From a checkpoint of a small contrastive audio-text model: encoder norm layernorm, trained on synthesized solo parts of chorales (CocoChorales).
Rows from block 3 of the audio encoder of a small contrastive audio-text model, named by matrix and row number. Rows with one number belong to one neuron. Each number is 128 + 32 x the weight over its row's rms, rounded and kept within 0 to 255. All counts start at 0.
After each neuron's rows are labels from the 100 clips, of 14848, where the neuron reaches its highest value: "strongest on" is what is common among them. Only what is clearly more common there than usual is listed. The data: synthesized solo parts of chorales (CocoChorales). In brackets: how many of the 100.
# fc1: MLP up (encoder.blocks.3.mlp.fc1.weight, 384x192), inputs 0-63
# fc2: MLP down (encoder.blocks.3.mlp.fc2.weight, 192x384, transposed), outputs 0-63

fc1.146 [107 112 188 162 139  96 121  97 130 142 168 118 194 159  96  84 139 112 173 127 105  78 144 131 116  81 133  72 175 145 156 136 120  68  71 142 127 218 116 191 128  90 124 120 113  98 118 127 105  94 173 148 175 153 122 192 132  77  82 125 174 129 102 152]
fc2.146 [167 131 161 142 132 132  85 102 111 145 143 119 104 179 104 102  87 102  95 144 190 124 133 147 126  65 181 107  90 119 114 146 116 127 103 161 145 177 121 165  95  93 106 146  98  84  95 182 155 152 205 136 146 136 181  98 133 105 144 146 131 138 148  89]
strongest on: note E3 (100); tuba (68); note F#3 (52); note B3 (35)

fc1.145 [159 124 110 127 104 152 115 196 162 114 146 159 126 150 106 102 124 103 206 151 141 111 157 182 135  82 146 110 103 151 193 116  96 137 154  86 183 134  56 124 125 135  80 131 133 115 140 104  76  99 129 144 147 100  96 167 157 109 161 170 162 142 192  85]
fc2.145 [178 128 157 103 113  99  75 131 188 150 186 183  94  56 126 130 143 146  91 118 140 141 139 102 130 143 126 101 165 172 159 133  66 110 112 108 141 117 149 151 115 104 119 193 193  98  91 153  68 172 102 103 159 235  42 139 152 116 148 153 116 152 146  97]
strongest on: note C4 (99); note C#4 (55); cello (32); instrument: viola (25)

fc1.53 [107 146 103 114 103 102 110 158 121  97 188 168 166 184 143 110 164 123 107 149  95 174 173 114 102  90  58 174 108 139 167 107  92 123 117 129 184 158 101 154 138 123 101 117 118 110 169  78 111 137 147  85 146 139  87 118 202 121 194 147 107 101 119  95]
fc2.53 [120 168 123 167 104  92  80 102  82 148 161  59 128 115 186 136 203 115 118 107 130 160 131 134 130 122  86  88 114 106 108 107  99 143 202  74 154 158 154 133 138 178 108 168  99 141 129 112  91  99 148 142 167 150 116 104 114 173 159 139  84  60 159 180]
strongest on: note C5 (96); note D5 (43); trumpet (25)

fc1.121 [113 100 127 158 169  79 177  77 139 128 148 117 153  55 172 179 145 128 128 172 137 147 102 129 166  61  89 102 167 113 169 133 129 143 124 155  79 114 142  84 193 103  41 164 145 139 137 159 209 173 118  87 173  99 151  67  90 115 120 129 157 111 156 139]
fc2.121 [124 141 130  79 124 119 125 127  87 144 156 132 118 174 160 143 109 115 118 132 145 106 147  64 177  66 153 143 120 118 139 149 119 138 111 137 115 189  99 134 124 136 170 217 175 214  91 152 148 128 124 104 150 146  98 142 166 106 168 125 186 158  97 150]
strongest on: note D3 (88); bassoon (88); note A3 (51); note G3 (37)

fc1.251 [171 115  75 186 108 141  41 167 123  82 102  94 140  57 123 130 111 118 169  57 134 156 142 147  94 129 101 131  81 127 156  95  99 152 108  93 118 131 124  80 189 144 151  99 147 112 101 108 142 108 105 160 130 167 100 153 110  67 158 171 121 106 119 126]
fc2.251 [158  55 100 134 158  88 112 140 104 109 133 123 146 125 106 164  62 112 110 187 129 104 137 142 144 125 126 162  71 124 125 145  47  94  86 169 135  97 147  93 148 130 129  91  62  70 124  99 145 143  91 122  95  93  75  91  57 134 128 134 117 161 101  72]
strongest on: note A3 (91); cello (73); note B3 (52); note G3 (40)

fc1.177 [120 139 162 119 157 141 115 183 141 140  99 125 175 115 154 112 114 131 140 157 114 159 117 183 131 178 111 156 154 126 151 141 130 135 117  97  59 105 134  99 142 143  95  98 110 163 143 132 163 164 119 157 196 129 123  93 145 137 124 101 146 167 151 177]
fc2.177 [129 118  87 129 108 114 149 151 140 151 131 127 132  89 149 117  81  37  44 143 115  93  79 120 126 115  93 111 123 138 153 155 118 122 127 105 114 124 120   5 134 143 121 143 124 123  61 205 159  95 145 112 116 150  54 158 137 136 101  60 120 140 161 148]
strongest on: note D3 (72); note A3 (35); tuba (30); instrument: cello (29)

fc1.299 [222 115 133  69 104 188 126 150 121 150 102 134  56 144 200 196 100 135 116 140 115 124 125 159 157 116  77 115 154 113 105 147 106 146 197 117 114 156 123 167 148 138 127 123 118  96 141  96 154 128 142  92  79 153 118 147 115  95 135 110 124 183 138 102]
fc2.299 [109 159 135  83  88 135 111 200 118 137 201 102  73 183 101 153 142  97 153 160 133 142 131 120  92 107 128  77 119 145 119 153  29 120  99 121 152 101 118 171 139 102 120 159 109 146 142 184 122 161 136 133 106 138 104  78 122 152 143 117 129 192 152 149]
strongest on: clarinet (56); note E5 (46); note G5 (28)

fc1.228 [149 138 143 175 255 184 100 162 167 148 140 124  89  85 170 144 117 118 110 182 154 134 193 150 104 146 130  83 112 105 113 129 138 105 129  65 120 104 104 121 124 116 146 158 114 130 132 202 126 158 113 126 103  89 148 121  97 126 136 121 136 156 118 140]
fc2.228 [177 151 156 147 138 109 155 143 148 139 155 109 123 168 150 111 122 143 159 136 136 161 112 125  97  61  62 167  88 128 154 103 113 114 111 127 104 116 136 115 138 162 141 123 168 134 135 127 132 187 135 149 114 169 163 155 116 126 143 121  99  68 179 127]
strongest on: horn (74); note C5 (57); note B4 (37); note A#4 (28)

fc1.174 [140 118 101 106 126 198 119  59 132 106 155 171 117  93 114 153 157 138 169  82 118 180 157 130  78 158 165 105 207  74 143 130 141 145 193 118 180 141 133 148 144  88 137 134 161 139 148 116 104 126 133 134 120  90 159 176 196 134 138 158 160 172  65 139]
fc2.174 [131 142  59 185 140 107 141 161 108  81 157 145 110 126 126 176 132 110 126 106 130 186 104 120 132  90 198 134 138 197 164 165 101  95 108  92 145 120  96 123  93  99 114 150 165 216 119 106 114 137 173 124 135 133  62 141 188  68 135 118 116 213 105 156]
strongest on: clarinet (92); note D4 (68); note D#4 (49)

fc1.264 [130 139 118 109 114 138 134 158 123 153 128 110 116 127 100 121 146 131 116 114  76 140 123 119 120 147 130 141 151 163  94 140  95 165 125  85 167 120 127 163 128  62 129 130 115 141 177 132 131 162 145 122  76 169 151 165 172 115 177 113 146 147 117  97]
fc2.264 [132 112  51 121 157 140 138  71  38 136 146 109  64 109  85 133 130 131 112  98 111 110  81 123 149 130 148 105  97 142 171 146  86 172 132  91 147  94  85 160 111 162 129 103 181 125 146 155  98  96 153 119 113  84 115  98 111 125 143 134 171 131 118 167]
strongest on: note C5 (52); clarinet (51); note C#5 (42); violin (38)

fc1.383 [120 128 119 155  44 126 142 103 132 157 123 115 117 116 133 173 167  51  41 140 163 125 110 140 144 123 119 120 135  92 131 127 125 140  95 152 117 146 114 148 141 128 173  56 129 150 148 135 106 131  75 155 132  94 167 110 113 153 165 113  45 122 117 115]
fc2.383 [103 123 124  68 102 117 146 148 128 153 191 192 101 161 121  88 100  74 131 192 157 158 140 149  59  99  91 175 120  81 142 130 141 179 131 153 154 109 148 184 121 131 109 107 108 111 115  77 122  88 130 127 129 164 198 101 116  96 114 220 144 158 106 152]
strongest on: note G4 (100); trombone (53); note A4 (37); oboe (30)

fc1.3 [103 157  98 166 163 133 134 143 109  66 123  91 118 127 123 123 102  95 113 156 132 152 133 104 137 135 138 174 128 168 177 135  64 142 117  74  99 187 124 104 168  50 160 135 128 121  46 132  23 108 104 232 139 120 142 135 174  63 117 136 131 108 110 107]
fc2.3 [180 149 142 117 109 124 150 111 121 118 153  94 118 219 162 158 105 108 137 132  99 159 111  92 132 136 196 171 110  46 165 103  60 116  86 168 142 200 133  86 119 135 158 118 169 105 149 102  52 126 113 139 157  85  98 130 138 103 141 166  94  84 126 158]
strongest on: note F4 (89); note G4 (38); note D#4 (34); trombone (28)

fc1.25 [163  81 123 140 106 144 140 123 103 217 157 223 100  53 119 153 161 136 135  68 119 110 131 139 158 132 117 202 125 160 163 134 155  66  97 103 122 154 114 137 159 164 108 108 101 132 154 164 139 139 119 176 114 108 209  76 151 111 118  80 139 115 104  86]
fc2.25 [105 118 145 134 131 125 114 166 162  66  93  97 114  88 119 137 128 107 129  94 129 168 117 107 165 125 153 125  78 155 168 147 149  90 184 155 148 129 148 136 125 114 136 118 202  91 102 147 136 132  84 139 137 136 106  97 132 129 121 152  94 136 127 153]
strongest on: note G#4 (37); note G#3 (32); note G#5 (29); cello (29)

fc1.227 [173 170 114  64 129 153 134 114 147  94 155 210 134 179  89  75 173 113 130 113 156 125  85 156 122 148 120 159 167 125  94 119  91 101 128 159 115 142 155 105 113 163 153  81 149 149 121 151 123 110 120 149 127  83 129 103  85 128 185 151 107  90 105 116]
fc2.227 [101  88 183 158 131 149 104  76 154 106 179 114 123 206 144 129 145 104 163 106 127 131  78 154  97  82 167 157 132 155 178 162  79 106 189 141 149 182 165 125 140 122 173  75  92 175 126 115 124 138 194 140 159 151 112 128 122 153 124 176 172 162 162 135]
strongest on: note G4 (76); trombone (41); note G#4 (39); note F4 (34)

fc1.28 [127 163  80 109 120 117 118 106 175 134 191 101 121 172 170 125 134 182  63 145  86 117 165  93 133 116 134  88  89 144 140  52 173  87 155 124 123  92 137 120 124  90 145 160  94 134 107 169 170 140 121 129 119 113 147 151 191 147 144 102  98  75  91 173]
fc2.28 [126 127 194 147 135  94 160 194 135 147 134 151 110 125  97 128 183 100  92 118 120 181 125 138 108 159  76 103  68 163 118 122 152 128 120 168 107 123 141 107 104 142 140  95 134 181 104 166 172 166 120 122 115 131  90  87 128 160 110 126 137  74 151  94]
strongest on: note C5 (64); oboe (49); note A#4 (40)

fc1.360 [110 111  69 107 110 156 114 185 104 136 187 110 135 138 119 142 113 168 121 104 160 119 195 102 138 105  73 138 125 159 125 165 139 111 147  94 164 188 115 143 101 129  98  87 169 152 125  95  74  75 134 104 173 130  92 141 176 138 116  43 127  90 138 121]
fc2.360 [131 165 171 139  86 143 119 113 127 126 129 153  93 125 182 147 100 102  82 127 106 168 152 133  65  60 167  82 124 148 117 115 146 107  45  98 109 130 126 119 147 139 111 131 130 161 119 116 116  82 112 158 168 105  74  60 153 101 104 110 116  45 162 142]
strongest on: note C5 (100); horn (58); note D5 (36)

fc1.331 [185 146 111 117  96  77 163  70 154 151 150 187 165  76 118 110 141  52  97 174 109 125 123 170 133 113 108 160 117 138 142 173 190 141 105  97 123 154 169  67 187 144 106 112  81 139 136 133 145 181 110  99 178 105 137 143 128 126  67  77 129 154  96 197]
fc2.331 [ 89 131 124 123 184 130 102 141 118 107 124 126 118 118 121 186 128  70  97 139 131 158  87 139  88 101 119 124 144  79  95 189  99 128 127 140 187 181 122  52 130 177 163 109 144  95 129 152 128 129 126 109 170 121 125 131 162  90 173 116 138 157 121 208]
strongest on: note D3 (94); tuba (81); note A3 (47); note G3 (26)

fc1.167 [127 137 126 122 149 117  85 133 119 154 179 145 169 187 145 166 120 123 139  96 172 174  72 121 187 204 128 138 128 155 146 114 134 149 110 151 136 100  91 148  49 122 119 105 167 160  98  78 123 100 167 132 115 184 120 128  82 124 132 143  82  89  82 122]
fc2.167 [ 87  47 167 158 111 118 114  65 134 148 135 128 147 136 112 107 109 156  95 141 136 155 137 194  23 102 121 152 152 155 122 137  90 122 149 136 241  86 147 140 116 112 144 114  99 137 119 145 151 167 110 136 133 144 122 155 123 178 138  96 154 175 165 129]
strongest on: note C4 (55); note G5 (33); note C#4 (33)

fc1.138 [129 116  75 205 132 141 105  99 161  61  92 116 114 132 115 106 135 187 158 197 130 125 109 134  62  90 129 145  69 137 112 135  85 175 125 160  82 132 114 101 134 111 158 137 129 140 131  90 171 166 135 153  90 128 154 143  73 122  88 108 171 120 167 127]
fc2.138 [ 95  67 155 193 148 146 110 147 116 179 149 136 141 126  83 173 126 165 109 146 121 126 134 169 107  76 120 134  67 175 130  73 100 143 108 122 159 104 157 121  88  65 162 151 127 130  79  65 147  76  77 114 119 132  89 105 159 159 108 131  94 143 123 113]
strongest on: note G#4 (100); trombone (34); note A#4 (28)

fc1.381 [ 75 118 158 124 112 151  84 198 127 107 142  80 163 100  90  86 155 149 109 132 144 120 136 140 119 111  91 122 128 127 148 134 115 122 120 172 138 127  71 107 140 156 116 112 135  78 138  99 163 133 132 125 195 144  92 151 139  90  98 187 103  68 124 119]
fc2.381 [201 123 114 133 155 119 146 149 154  82 104 139 119   0 124 122  93  97 107 176 149 102 130 141 154 150 138 117 109  90  77  84 131 157  84 105 158 110 135 120 129 141 109 123 127 129 103 169 118 123 101 153 181  93 121 135 153  36 101  99 127 144 141 114]
strongest on: note A3 (100); cello (99); note G3 (41); note B3 (36)

fc1.351 [ 70 128 139 149 137  93 183 108 132  95 136 152 141 158  58 146 133 140 127  39 138 136  99 118 171 127 145  98 185  99 175 135 138 121  97 123  75 197 139  88 121 234 133 145 132 174 112 139 189 120 118 122 149 109 115  98 167  98 118 124 155 143  95 143]
fc2.351 [119  55 122 105 124 113 136  93 132 122  98 139 102 110 142 112 159 150 159 148 147 165 139 112  79 118 162 105 152 131 115 141 115 105 150 129 124 100 118 133 121 121 133 121 112 153  84  91 122 120 134 199 116 179  45 109 141  84 135 113 101  73 171 105]
strongest on: note G#4 (41); tuba (36); horn (35)

fc1.92 [113  65 132 121 110 118 193 116 125 102 197 160 155 127  81 139 134 132 113 150 136  92  94 164 127 193  92 151 157  90  94 131 144 107 152 149 131 153  87 145 119 139 134 139 111  81 153 138 124  90  95 142 184 118 137 157 148 152  71 187 166 106 174 103]
fc2.92 [145 133  93  78 163  95 148 110 149 149 149 103 135 155  97 138  99 132  99 111 146 146 114 113 124 155 132  76 116 152 153  85 108 104 154 112 161 145 163 126 150 115 113 171  71 114 138 121 101  97 139 125 148 131 151 179 153 172 114 168  98 142 166 180]
strongest on: horn (100); note B4 (54); note C#5 (44); note G4 (31)

fc1.300 [ 73  68 173 131 147 108 141  98 192 124 100 136 112 163  70 123 120  77 133 110  75 151 191  96  94 137 161 132 151 137 111  94 140  67 130  90 103 161 138 125 161 141  83 102 125 111  88 130 173  99 125 102 173 157  76  80 171 144  13 102 172 147 113 123]
fc2.300 [140 171  98 116 107 126 116 124 188 142 183 145  74 135  89 155 138 177 143 130 157 135 160  64 135 123 153  91 109 150 118 193 141  68 101 116 145 144 142 115 111 120 155 129 154 143 129 135  79 106 131 186 149  82 119 118 120 158  79 131 124 120 132 111]
strongest on: note C5 (74); flute (38)

fc1.249 [ 80  98 124 125 154 158  90 163  71  91 140  92 151 154 168 140  97 192 110  68 122  60 164 155 140 131  83 152 103 133  94  71 150 134 192 110 133 196 156 142 105 145 102  89 212 126 131  87  97 132 158  83 135 149 115  64 172  44 101 130 106 106 111 114]
fc2.249 [ 58 171 126 155 139 124  79  89 119 107 103  98 180  80 135 122 164 113  99 182 120  96 158  74  82 103  95 206 162 179 101 117  61  98  54 145 166 141 178 164 130 139 170  63 105  74  84 123 103 149  48 124 175  97 103 126 152 125  89 119 152 136 146 211]
strongest on: note C5 (96); oboe (32); horn (26)

fc1.252 [211  77 113 134 113  86 120 140 167 102 139 124 115  75 109  97 151 139 171 137 158 100  96 132  64 109 138 169  51 117 122 107  81 111  69 129 125 113 159 133 132  99 133 116  90 112 172 128 139 143 135 124 188 130 105 152 115  92  89 109 119 111 136 141]
fc2.252 [142 117 105 146  88 123 124 113 169  82 154 122  94  88 128 192 186 111 128 154  86  96 149 147 107  82 131 210 146 112  65 112  89 111  97 115 140 129 131  93 108 118  94  76 131 170 100 144 146 128  92  95  75 167 113 116 141 136  88 131 148 140 168 171]
strongest on: note A3 (100); cello (93); note A#3 (38); note G3 (37)

fc1.234 [176 136 130 189 115  92 160 165 119 108 122 139 165  60 107 102 106 133 148 121  80 115  83 188 144 112  83 124 107 124 169 144 105 179  83  57 148 149 142  87 130 148  85 109  85  97 140 140 143 157 129 114 233 124  98  78 125  98 118 130 119 175  68 124]
fc2.234 [113 148 146 135 124 120 127 163 157  59 101 129  93  85  99 134 120  75 153 160  77 100  97 108 125 103 117 169 138  96  84 194 117  96 116  98 110 127 101  95 138 107 117 156 157  85 139 144 133 129 165 138 164  99 129 123 108 103 109 108 128 123  82 157]
strongest on: note D3 (98); tuba (76); note A3 (51); note G3 (30)

fc1.101 [131 122 202 137 163 121 133 123  74 149 109  99 114 152 104 147 119 197 108 113  89  64 154 156 131  69 127 116 174 169 130 150 137 117 168 155 124 117 124 205 168 105 142 144 164  90 104 146 125 119 150  89 141 128 127 187 110 146 175 144 120 110 126  61]
fc2.101 [149 184 179 152 131 120  82 140 112 127 102 142 108 140 103 163 138 150 122  98 111 156 121 169  90 124 199 184 143  74 120 163  99 121 103 142 147 149 156 144 157  85 127 125 142 112 114 131 123 116  87 139 123 138 129 126 102  82 137 113 120  95 176 141]
strongest on: note E3 (72); bassoon (54); note B3 (33); note C#3 (31)

fc1.349 [112 107 112 115 165 109 145 122 148 115 104 145 116 121 105 194 131 109 104 124 150 123  83 135 136 105 133 132 101 141  86  90 156 164 209  93  82 143 147 117 104 118 169 131 134  67 174  88  93 141  98 124 134  98 190 145 164 141  67 135 169  77 187 140]
fc2.349 [132 119 121  87 175  83 137 127 131 115 151 104 120  86  88 129 151 153  90  84 189 112 135  89  89 122 109  36 143 182 149 131 119 121  81 149 137 146 130 122 151 101  55 121 150 147 130 159  78 118 158 150 124  88 141 135 112 118 100 175 119 110 128 108]
strongest on: horn (100); note C5 (60); note D5 (40); note A#4 (36)

fc1.345 [119  90 125 124 164 109 108  90  62 135 172 150 135 105 173 127 144 179 151 110 151 136 149 134 184 148  94 163  88 121 132  94 127 109 148  97 123 136 143  96 148 143 111 120  83  69 164 157 111  44 123 113 119  65 139 104 139 114  87 178 149 114 127 112]
fc2.345 [ 95  73 159  94 122 183 130 125 118  90 110 162 110 114 142 158 100 129 176 132 147 161 189 102 110 123 132 184 214 139 160 163 107 131  90 133 139 126 146  96 108 212 139 122 137 126 148 130  86 121 144 113 142 137 178 150 145 158 156 177 169  94 116 139]
strongest on: note G#4 (72); horn (35); note F#4 (35); note A#4 (32)

fc1.99 [142 130 199 135 141  99 165 111 159 120 134 150 106 171  93 103 128 118  91  76 127 177 104 143 108  79 119 108 140 104 139 143 115 124  70 132 123  82  92 183 156 113 123 151  70 109 140 193 170 125 103 103 168 112 132 117 146 148 110 141  95  95  89  86]
fc2.99 [162 115 158 146 167 136 147  95 116 157 158 120 126 117 121 154 117 113 102 149  97  82 181 191 126 112  63 125 115  28  70 143  79 111 133 103 113 144  97 134 122 139 139  76 111 132  96 160 135 202 166  97 189  65 111  87 119 136 149 121  90  64 127 184]
strongest on: note C#3 (51); note D3 (51); cello (49); note A3 (29)

fc1.108 [148  92 118 151 123 139 111 116 108 107 113 100 134 109 116 114 134 135  92 153 155 137 176 132 129 107 119 167 150 105 120 142 139 141 108  90 180 116 153 161  86 146 189 117 182 180 128 157 114 119 165 108 127 139 114 106 153 101  85  83  98 190 125 139]
fc2.108 [137 129 180 176  96 137 199 111 146 156 121  59 102 139 137 107 135 101  77 135 112 126 149 120  94 137 126 149 118  55  91 126 138  68  39  86 109 133  94  98 154 131  94 163 152 174  87 134  82 146 101  78 161 128 174 114 100 108 156 122  69 112 135 100]
strongest on: note F4 (100); viola (66)

fc1.224 [ 91 136 143 157 151 173 124  88 155 108 101 162 141 177 143  90 140  95 121  89 150  93 145 134 101 130 119 157 176 159 141 149 131  89 145 114 129  88 153 214 125  94 185 112 158 107  87 146 113 100 169  82 129  80 168 109 126  72 127 112 132  72 109 125]
fc2.224 [134 183 176 108 167 133 118 163 144 137 103 111  92 133  92 118 129 134  88  80  91 125 146 123 147  89 102 136 135 128 146 112 127 121 113 110 125 208  99 156 125 100 188 143 149 106 148 132 129 146  73 100 123 124 163 148  75  83 213 124  96  68 120 121]
strongest on: note F4 (71); note D#4 (44); viola (32); instrument: clarinet (32)

fc1.258 [135 161 147 121 147 146  72 184 119 102 156 128 113 179 134 115 140 144 160  64 141 161 161  86 117 116  34 139 140 161 158 125 195 120 148  65 187 155 113 122 135 222 128 121 110  81 121  86 118 142 133 122  71 120 107  96 178 108 164 166  98  67 152 126]
fc2.258 [138 152 142 135 125 122  94 141  56 172 145 113 122 110 154 170 159 127 157  94 135 151 133 140 113 166  45 195 151 124  85 163 134  98 106 107 191 146 125 124  88 138 114 123 110 142 155  69  70 125 145 117 124 152  59  56 168  90 159 176  63  59 154 162]
strongest on: note C4 (81); cello (77); note B3 (29); note A#3 (28)

fc1.233 [127 108 157 107 146  90 102 147 130 110 181 149 146 158 125 155 152 151 154 175 182 160 123  95 194 172 122  80 130 128 112  91 119 115 158 136 152 121  84 118  78 169 154 208 144 116 154 158  99 172  89 103  89 140 199 124  54 106 133 120 100 174 107 135]
fc2.233 [152 171 120 127 171  84  77  69 164 209 121 132 187 171 146 105 197 139 175  69 125 119 166 132 107 143 153  47 121 105  91 115 140 159 156 152 168 108 143 166 154 144  98 127 122 154 163  70 103 177 160 145 131 163 186 126  76  77 189  91 129 140 153 116]
strongest on: note C4 (100); bassoon (78); note C#4 (31); note A#3 (27)

fc1.83 [175 121 112 111 122 125 136 159 125 129 147 123 113 203  68 142 175 105 121 183 135 111 118 125 130 110  83 133 182  76 121 134 118 144 179  80 131 129  34 156 121 122 121 110 103 135 123 138 222 104 135 113 100 176 165 116 164 143 104 114  79 133  84  90]
fc2.83 [138 126 140 151 116  75 162 169 136 108 154 114 118 177  89 209 109 106 158 179 127 119 149 122 142  84 156 135 139 101 184 112 107 160  25  88 154  84 130 157  99 120  95 101 110 161 133  62 112 160 131 152 134 129 131 173  98 131 130 176 129 112 131 114]
strongest on: note G4 (89); clarinet (89); note F4 (43)

fc1.98 [143 122  88  83 117 100 105  42  72 127  94 147 140  88 110 149 137 114 120 167 178 122 123 120  64 114 133 171  70 131 126  89 108 112 132 171 100 137 136 127 157 152 156  78 158 147 142 159 168 104 163 150  97 113 146 124 101 108 129 120 166 113 148 131]
fc2.98 [123 133 131 114  98  91 106 108 197 183 181 137  65  94 148 112 124 123 139 174  90 156 124 100  34 105 104 138 124 127 180  72 126 143 153 130 112 184 158 150 121 129 114 154 144 103 120 129 135 119  92  92 131 160 114 115 128 134  87  84 174 143 153 139]
strongest on: note G#4 (96); note A#4 (34); viola (28)

fc1.334 [149 159 162 106 109 150  95 108 137 131 136 100 164  80 137 142 142 156  87 108  93 128 155 149 196 139 113 179 181 139 137 225 162  47 137  92 178 107 125 151  99  95  84 147 102  96 111 147 149 160 149 167 226 141 106 111 134 120  97 111 140 158  88  92]
fc2.334 [154 176 124 163 117 122 149 155  95 151 147 101  90 119  22 116 107 129 135 134 126 113 135  86 111  95 133  87 115 139 129 101  95  93 127 132 141 179 150  66 159 136  70 125 143 126 135 121 158 123  86 131 132  90  86 120 127 122 112 127 132 143 195  99]
strongest on: note C5 (59); violin (45); note A4 (44); oboe (26)

fc1.10 [120 175 191 119 159 129 117  62 142 133 150 170 200 149 105 137  98 153  73  20 173 130 135 153  76  97 147 121 100 154 123 170 111 145 153  99 138 147 139 163 122 185 125 141 146 125 127 120 170 104  96 122 105  99 157 135  73 214 124  52 127  92 126 108]
fc2.10 [164  86 140 141 167  86 132  94  61 108  96 144 112 100 157 122 207 141 110 104 110  68  86 193 114  97 129 125 176 140 112 189 122 139 153 122 131 189 114 192 115 111 145  83 179  77 109 132 153 137 194 119  80  61 102 158 147  78 142 176 155  59 119 112]
strongest on: note C#3 (94); note G#3 (45); cello (37); instrument: bassoon (30)

fc1.229 [ 93 149 125  98 206 195 111 145  85 123 112  89 127 132  55 107 126 131  98  87 144 126 185 176 152 122 123 137 115 148 112 163 108 182  58 160 147  89 206 145 122 154 149 120  92  89 192 129 112  98 134 147 100  86 158 148 136 146  93 116 207 146 117  91]
fc2.229 [121 196 151 119 117 148  96 137  84 139 108  89  63 132 127 120  76  94 112 114 141 123  82 142 127 121 107 145 174  94  66  86 159 158  37 110 135 114 114 102 102 132 183 141 119 102  97 117 143  99  79  92 125 160  76 152 144  83 130  94 126 123 196 197]
strongest on: note F4 (100); clarinet (58); viola (37); note G4 (27)

fc1.103 [143  91 244 194 203 131 158  94 109 162 152 100 146 164 107 114 121 131 173  28 103  87 122 177  98  92 133 112 151 117 160 180 121 118 104 160  88 111 122 197 139 135 133 120 120  77 133 188 154 112 118 113 165  97 122 104  96 150 143  77 129 101 143  87]
fc2.103 [ 85 118 167 114 173 134 186 142 106  80 136 134 199 142 112 137 158 149 150 112 130 102 143 177  84  41 162 135  70 172 136 124  29 145 106  50 107 174  84 212 105 115 176 157 120 111  69 109 152 142 167 128 176 127 168 130  89  88 132 143 122 104  95 146]
strongest on: note C#3 (99); note G#3 (50); cello (48)

fc1.176 [152 105 175 143  73  75  98  69 107  92 114 137  85  84 120 149 166 134 168 209 188 114  66 110 103 121 115  96  70 154 153 140 107 110 103 131 124 175 122 146  91 158 168 119 148 129 169  84 135 106 123 138 126 132 119  99 124 103  68  71 131 134 146 110]
fc2.176 [159  62  29 110 124 152 101 145 122 118 116  51 105  98 144  59 137  86 107 125 106 119 107 151 101  97 104 147 108  62  97 127 101 134 148  67 117 101 120 156  74 187 149  87 154 160 127 143 139 182 113 127 140 122  49 111 144 117  94 134 109 127 113 148]
strongest on: note G#4 (93); horn (44); note F#4 (40)

fc1.8 [138 176 120 100 129 133 152 186 135 113 118 129 101 121  84 150  85 100  72  86 160 139 141 129 146 118 117 154 177 175 158 205  86 145 101  84 170 128 162 126 127  99 192 144 131 179  79 175 131  84 148 183 123 135 147 141 161  90 118 127 176 123 125 100]
fc2.8 [ 93 175 157 134  97 157 164 142 112  84 127 101 108 131 149 110 140 145 124  93  87 180 115 146 106  93 136 163 124 104  39 165  87 162 117 106 181 165  99 158 100 164 167 143 133 125 128 159 104  99  75 160 111 100 108  88 152 121  70 131  80 103 106 125]
strongest on: note F4 (99); clarinet (77); note D#4 (30); note G4 (27)

fc1.362 [142 116 128 101  87 150 119 114 139 145 152  57 125 128 139 118 162 122 133 184 164 105 246 102 119 125 115 208 124 128 148 105 106 131 171 142  87  96 122  86 165 112  77 130 101 101 101 136 142 148 173 104  85 102 129 213  87  98 153  86 146 109 119  82]
fc2.362 [110 167 137 149 125  80 144 103 131 170 105  86  49 127 122 123 247 159 113 151 149 137  85 126 119  62 120 111  43 116 133 102  88 143  96 112  71  73 127 137 142 144  81 121 104 122 157 139 147 128 119  83  99 122 166 207 150 128 129  98  73 107 167 107]
strongest on: horn (82); note C5 (57); note D5 (33); note A#4 (29)

fc1.259 [ 93 107 125 133 122 139 129 152 139 255 154 113  85  95  85 122  89  91  76  77 118 131 148 116 192 113  75 159 170 157  90 147 110  59 113  35 153 185 141  90 143 124 170 121 125 123  58  75 131  85 139 163 154 150 102 126 168 101 129 145 118 121  74  83]
fc2.259 [ 87 107 103 130  53 173 161 122 111 132  91 100 104 135 113 113  78 170 161  80 121 134 169  92  61 107 100 169  87 109  79 173 182  57  98  39 129 210 105 135 119 112 126 130 102 101 157 114  87 126 102 156  55 168 100 114 144 109 130 185 146 145 147 137]
strongest on: note F4 (60); note D#4 (43); note C#4 (42); note D4 (41)

fc1.309 [108 139 124 115 159 140 112 112 109 157  97 118 135 175 118 104  71 123 146 116 130 177  89 163  96 152 128 148 133  66 114 123 169 131 117 129 112 177 153 127 148 153 105 133 135 129 137 132 121 190 125 124 105 158 108 137  98 135 129 164 145 109  83  84]
fc2.309 [136 128 113 115 152  81 137  85  94 102 117 118 107 151  80 173 144 123 135 109  83 114 140 201 137 105 182  73  90 147 110  66 128 166 122 111  61 109 113 133 160 199 102 128 171 155 107 135  87 147 127 164 133 112  97 132 116 147  90 189 128 112 142 100]
strongest on: note D3 (83); tuba (75); note A3 (47); note G3 (30)

fc1.220 [103 128 111 152 124 151 157  86 146 103 107 124 131 166  70 118 102 132 172 153 134 128 120 160 133 149 100  79 159  52  93 112 109 174 202 123 166 145  60 121 120  97  87  81  87  95 193 122 149 118  95 158 124 107 133 178 156 130 104 122 116 131 169  82]
fc2.220 [139 138  56 128 199  89  80 117 166 161 133  98 160  78  99 105  99  83 130 159 196 106 147 102 128 169 144  72 178  75 129 119 104 135 151 126 119 122 129  90 114 105  80 123 114 109  82 184  45 102 118 138 156 136 141 173 189 113 125 122  55 103 184 114]
strongest on: horn (100); note C5 (72); note C#5 (54); note D5 (42)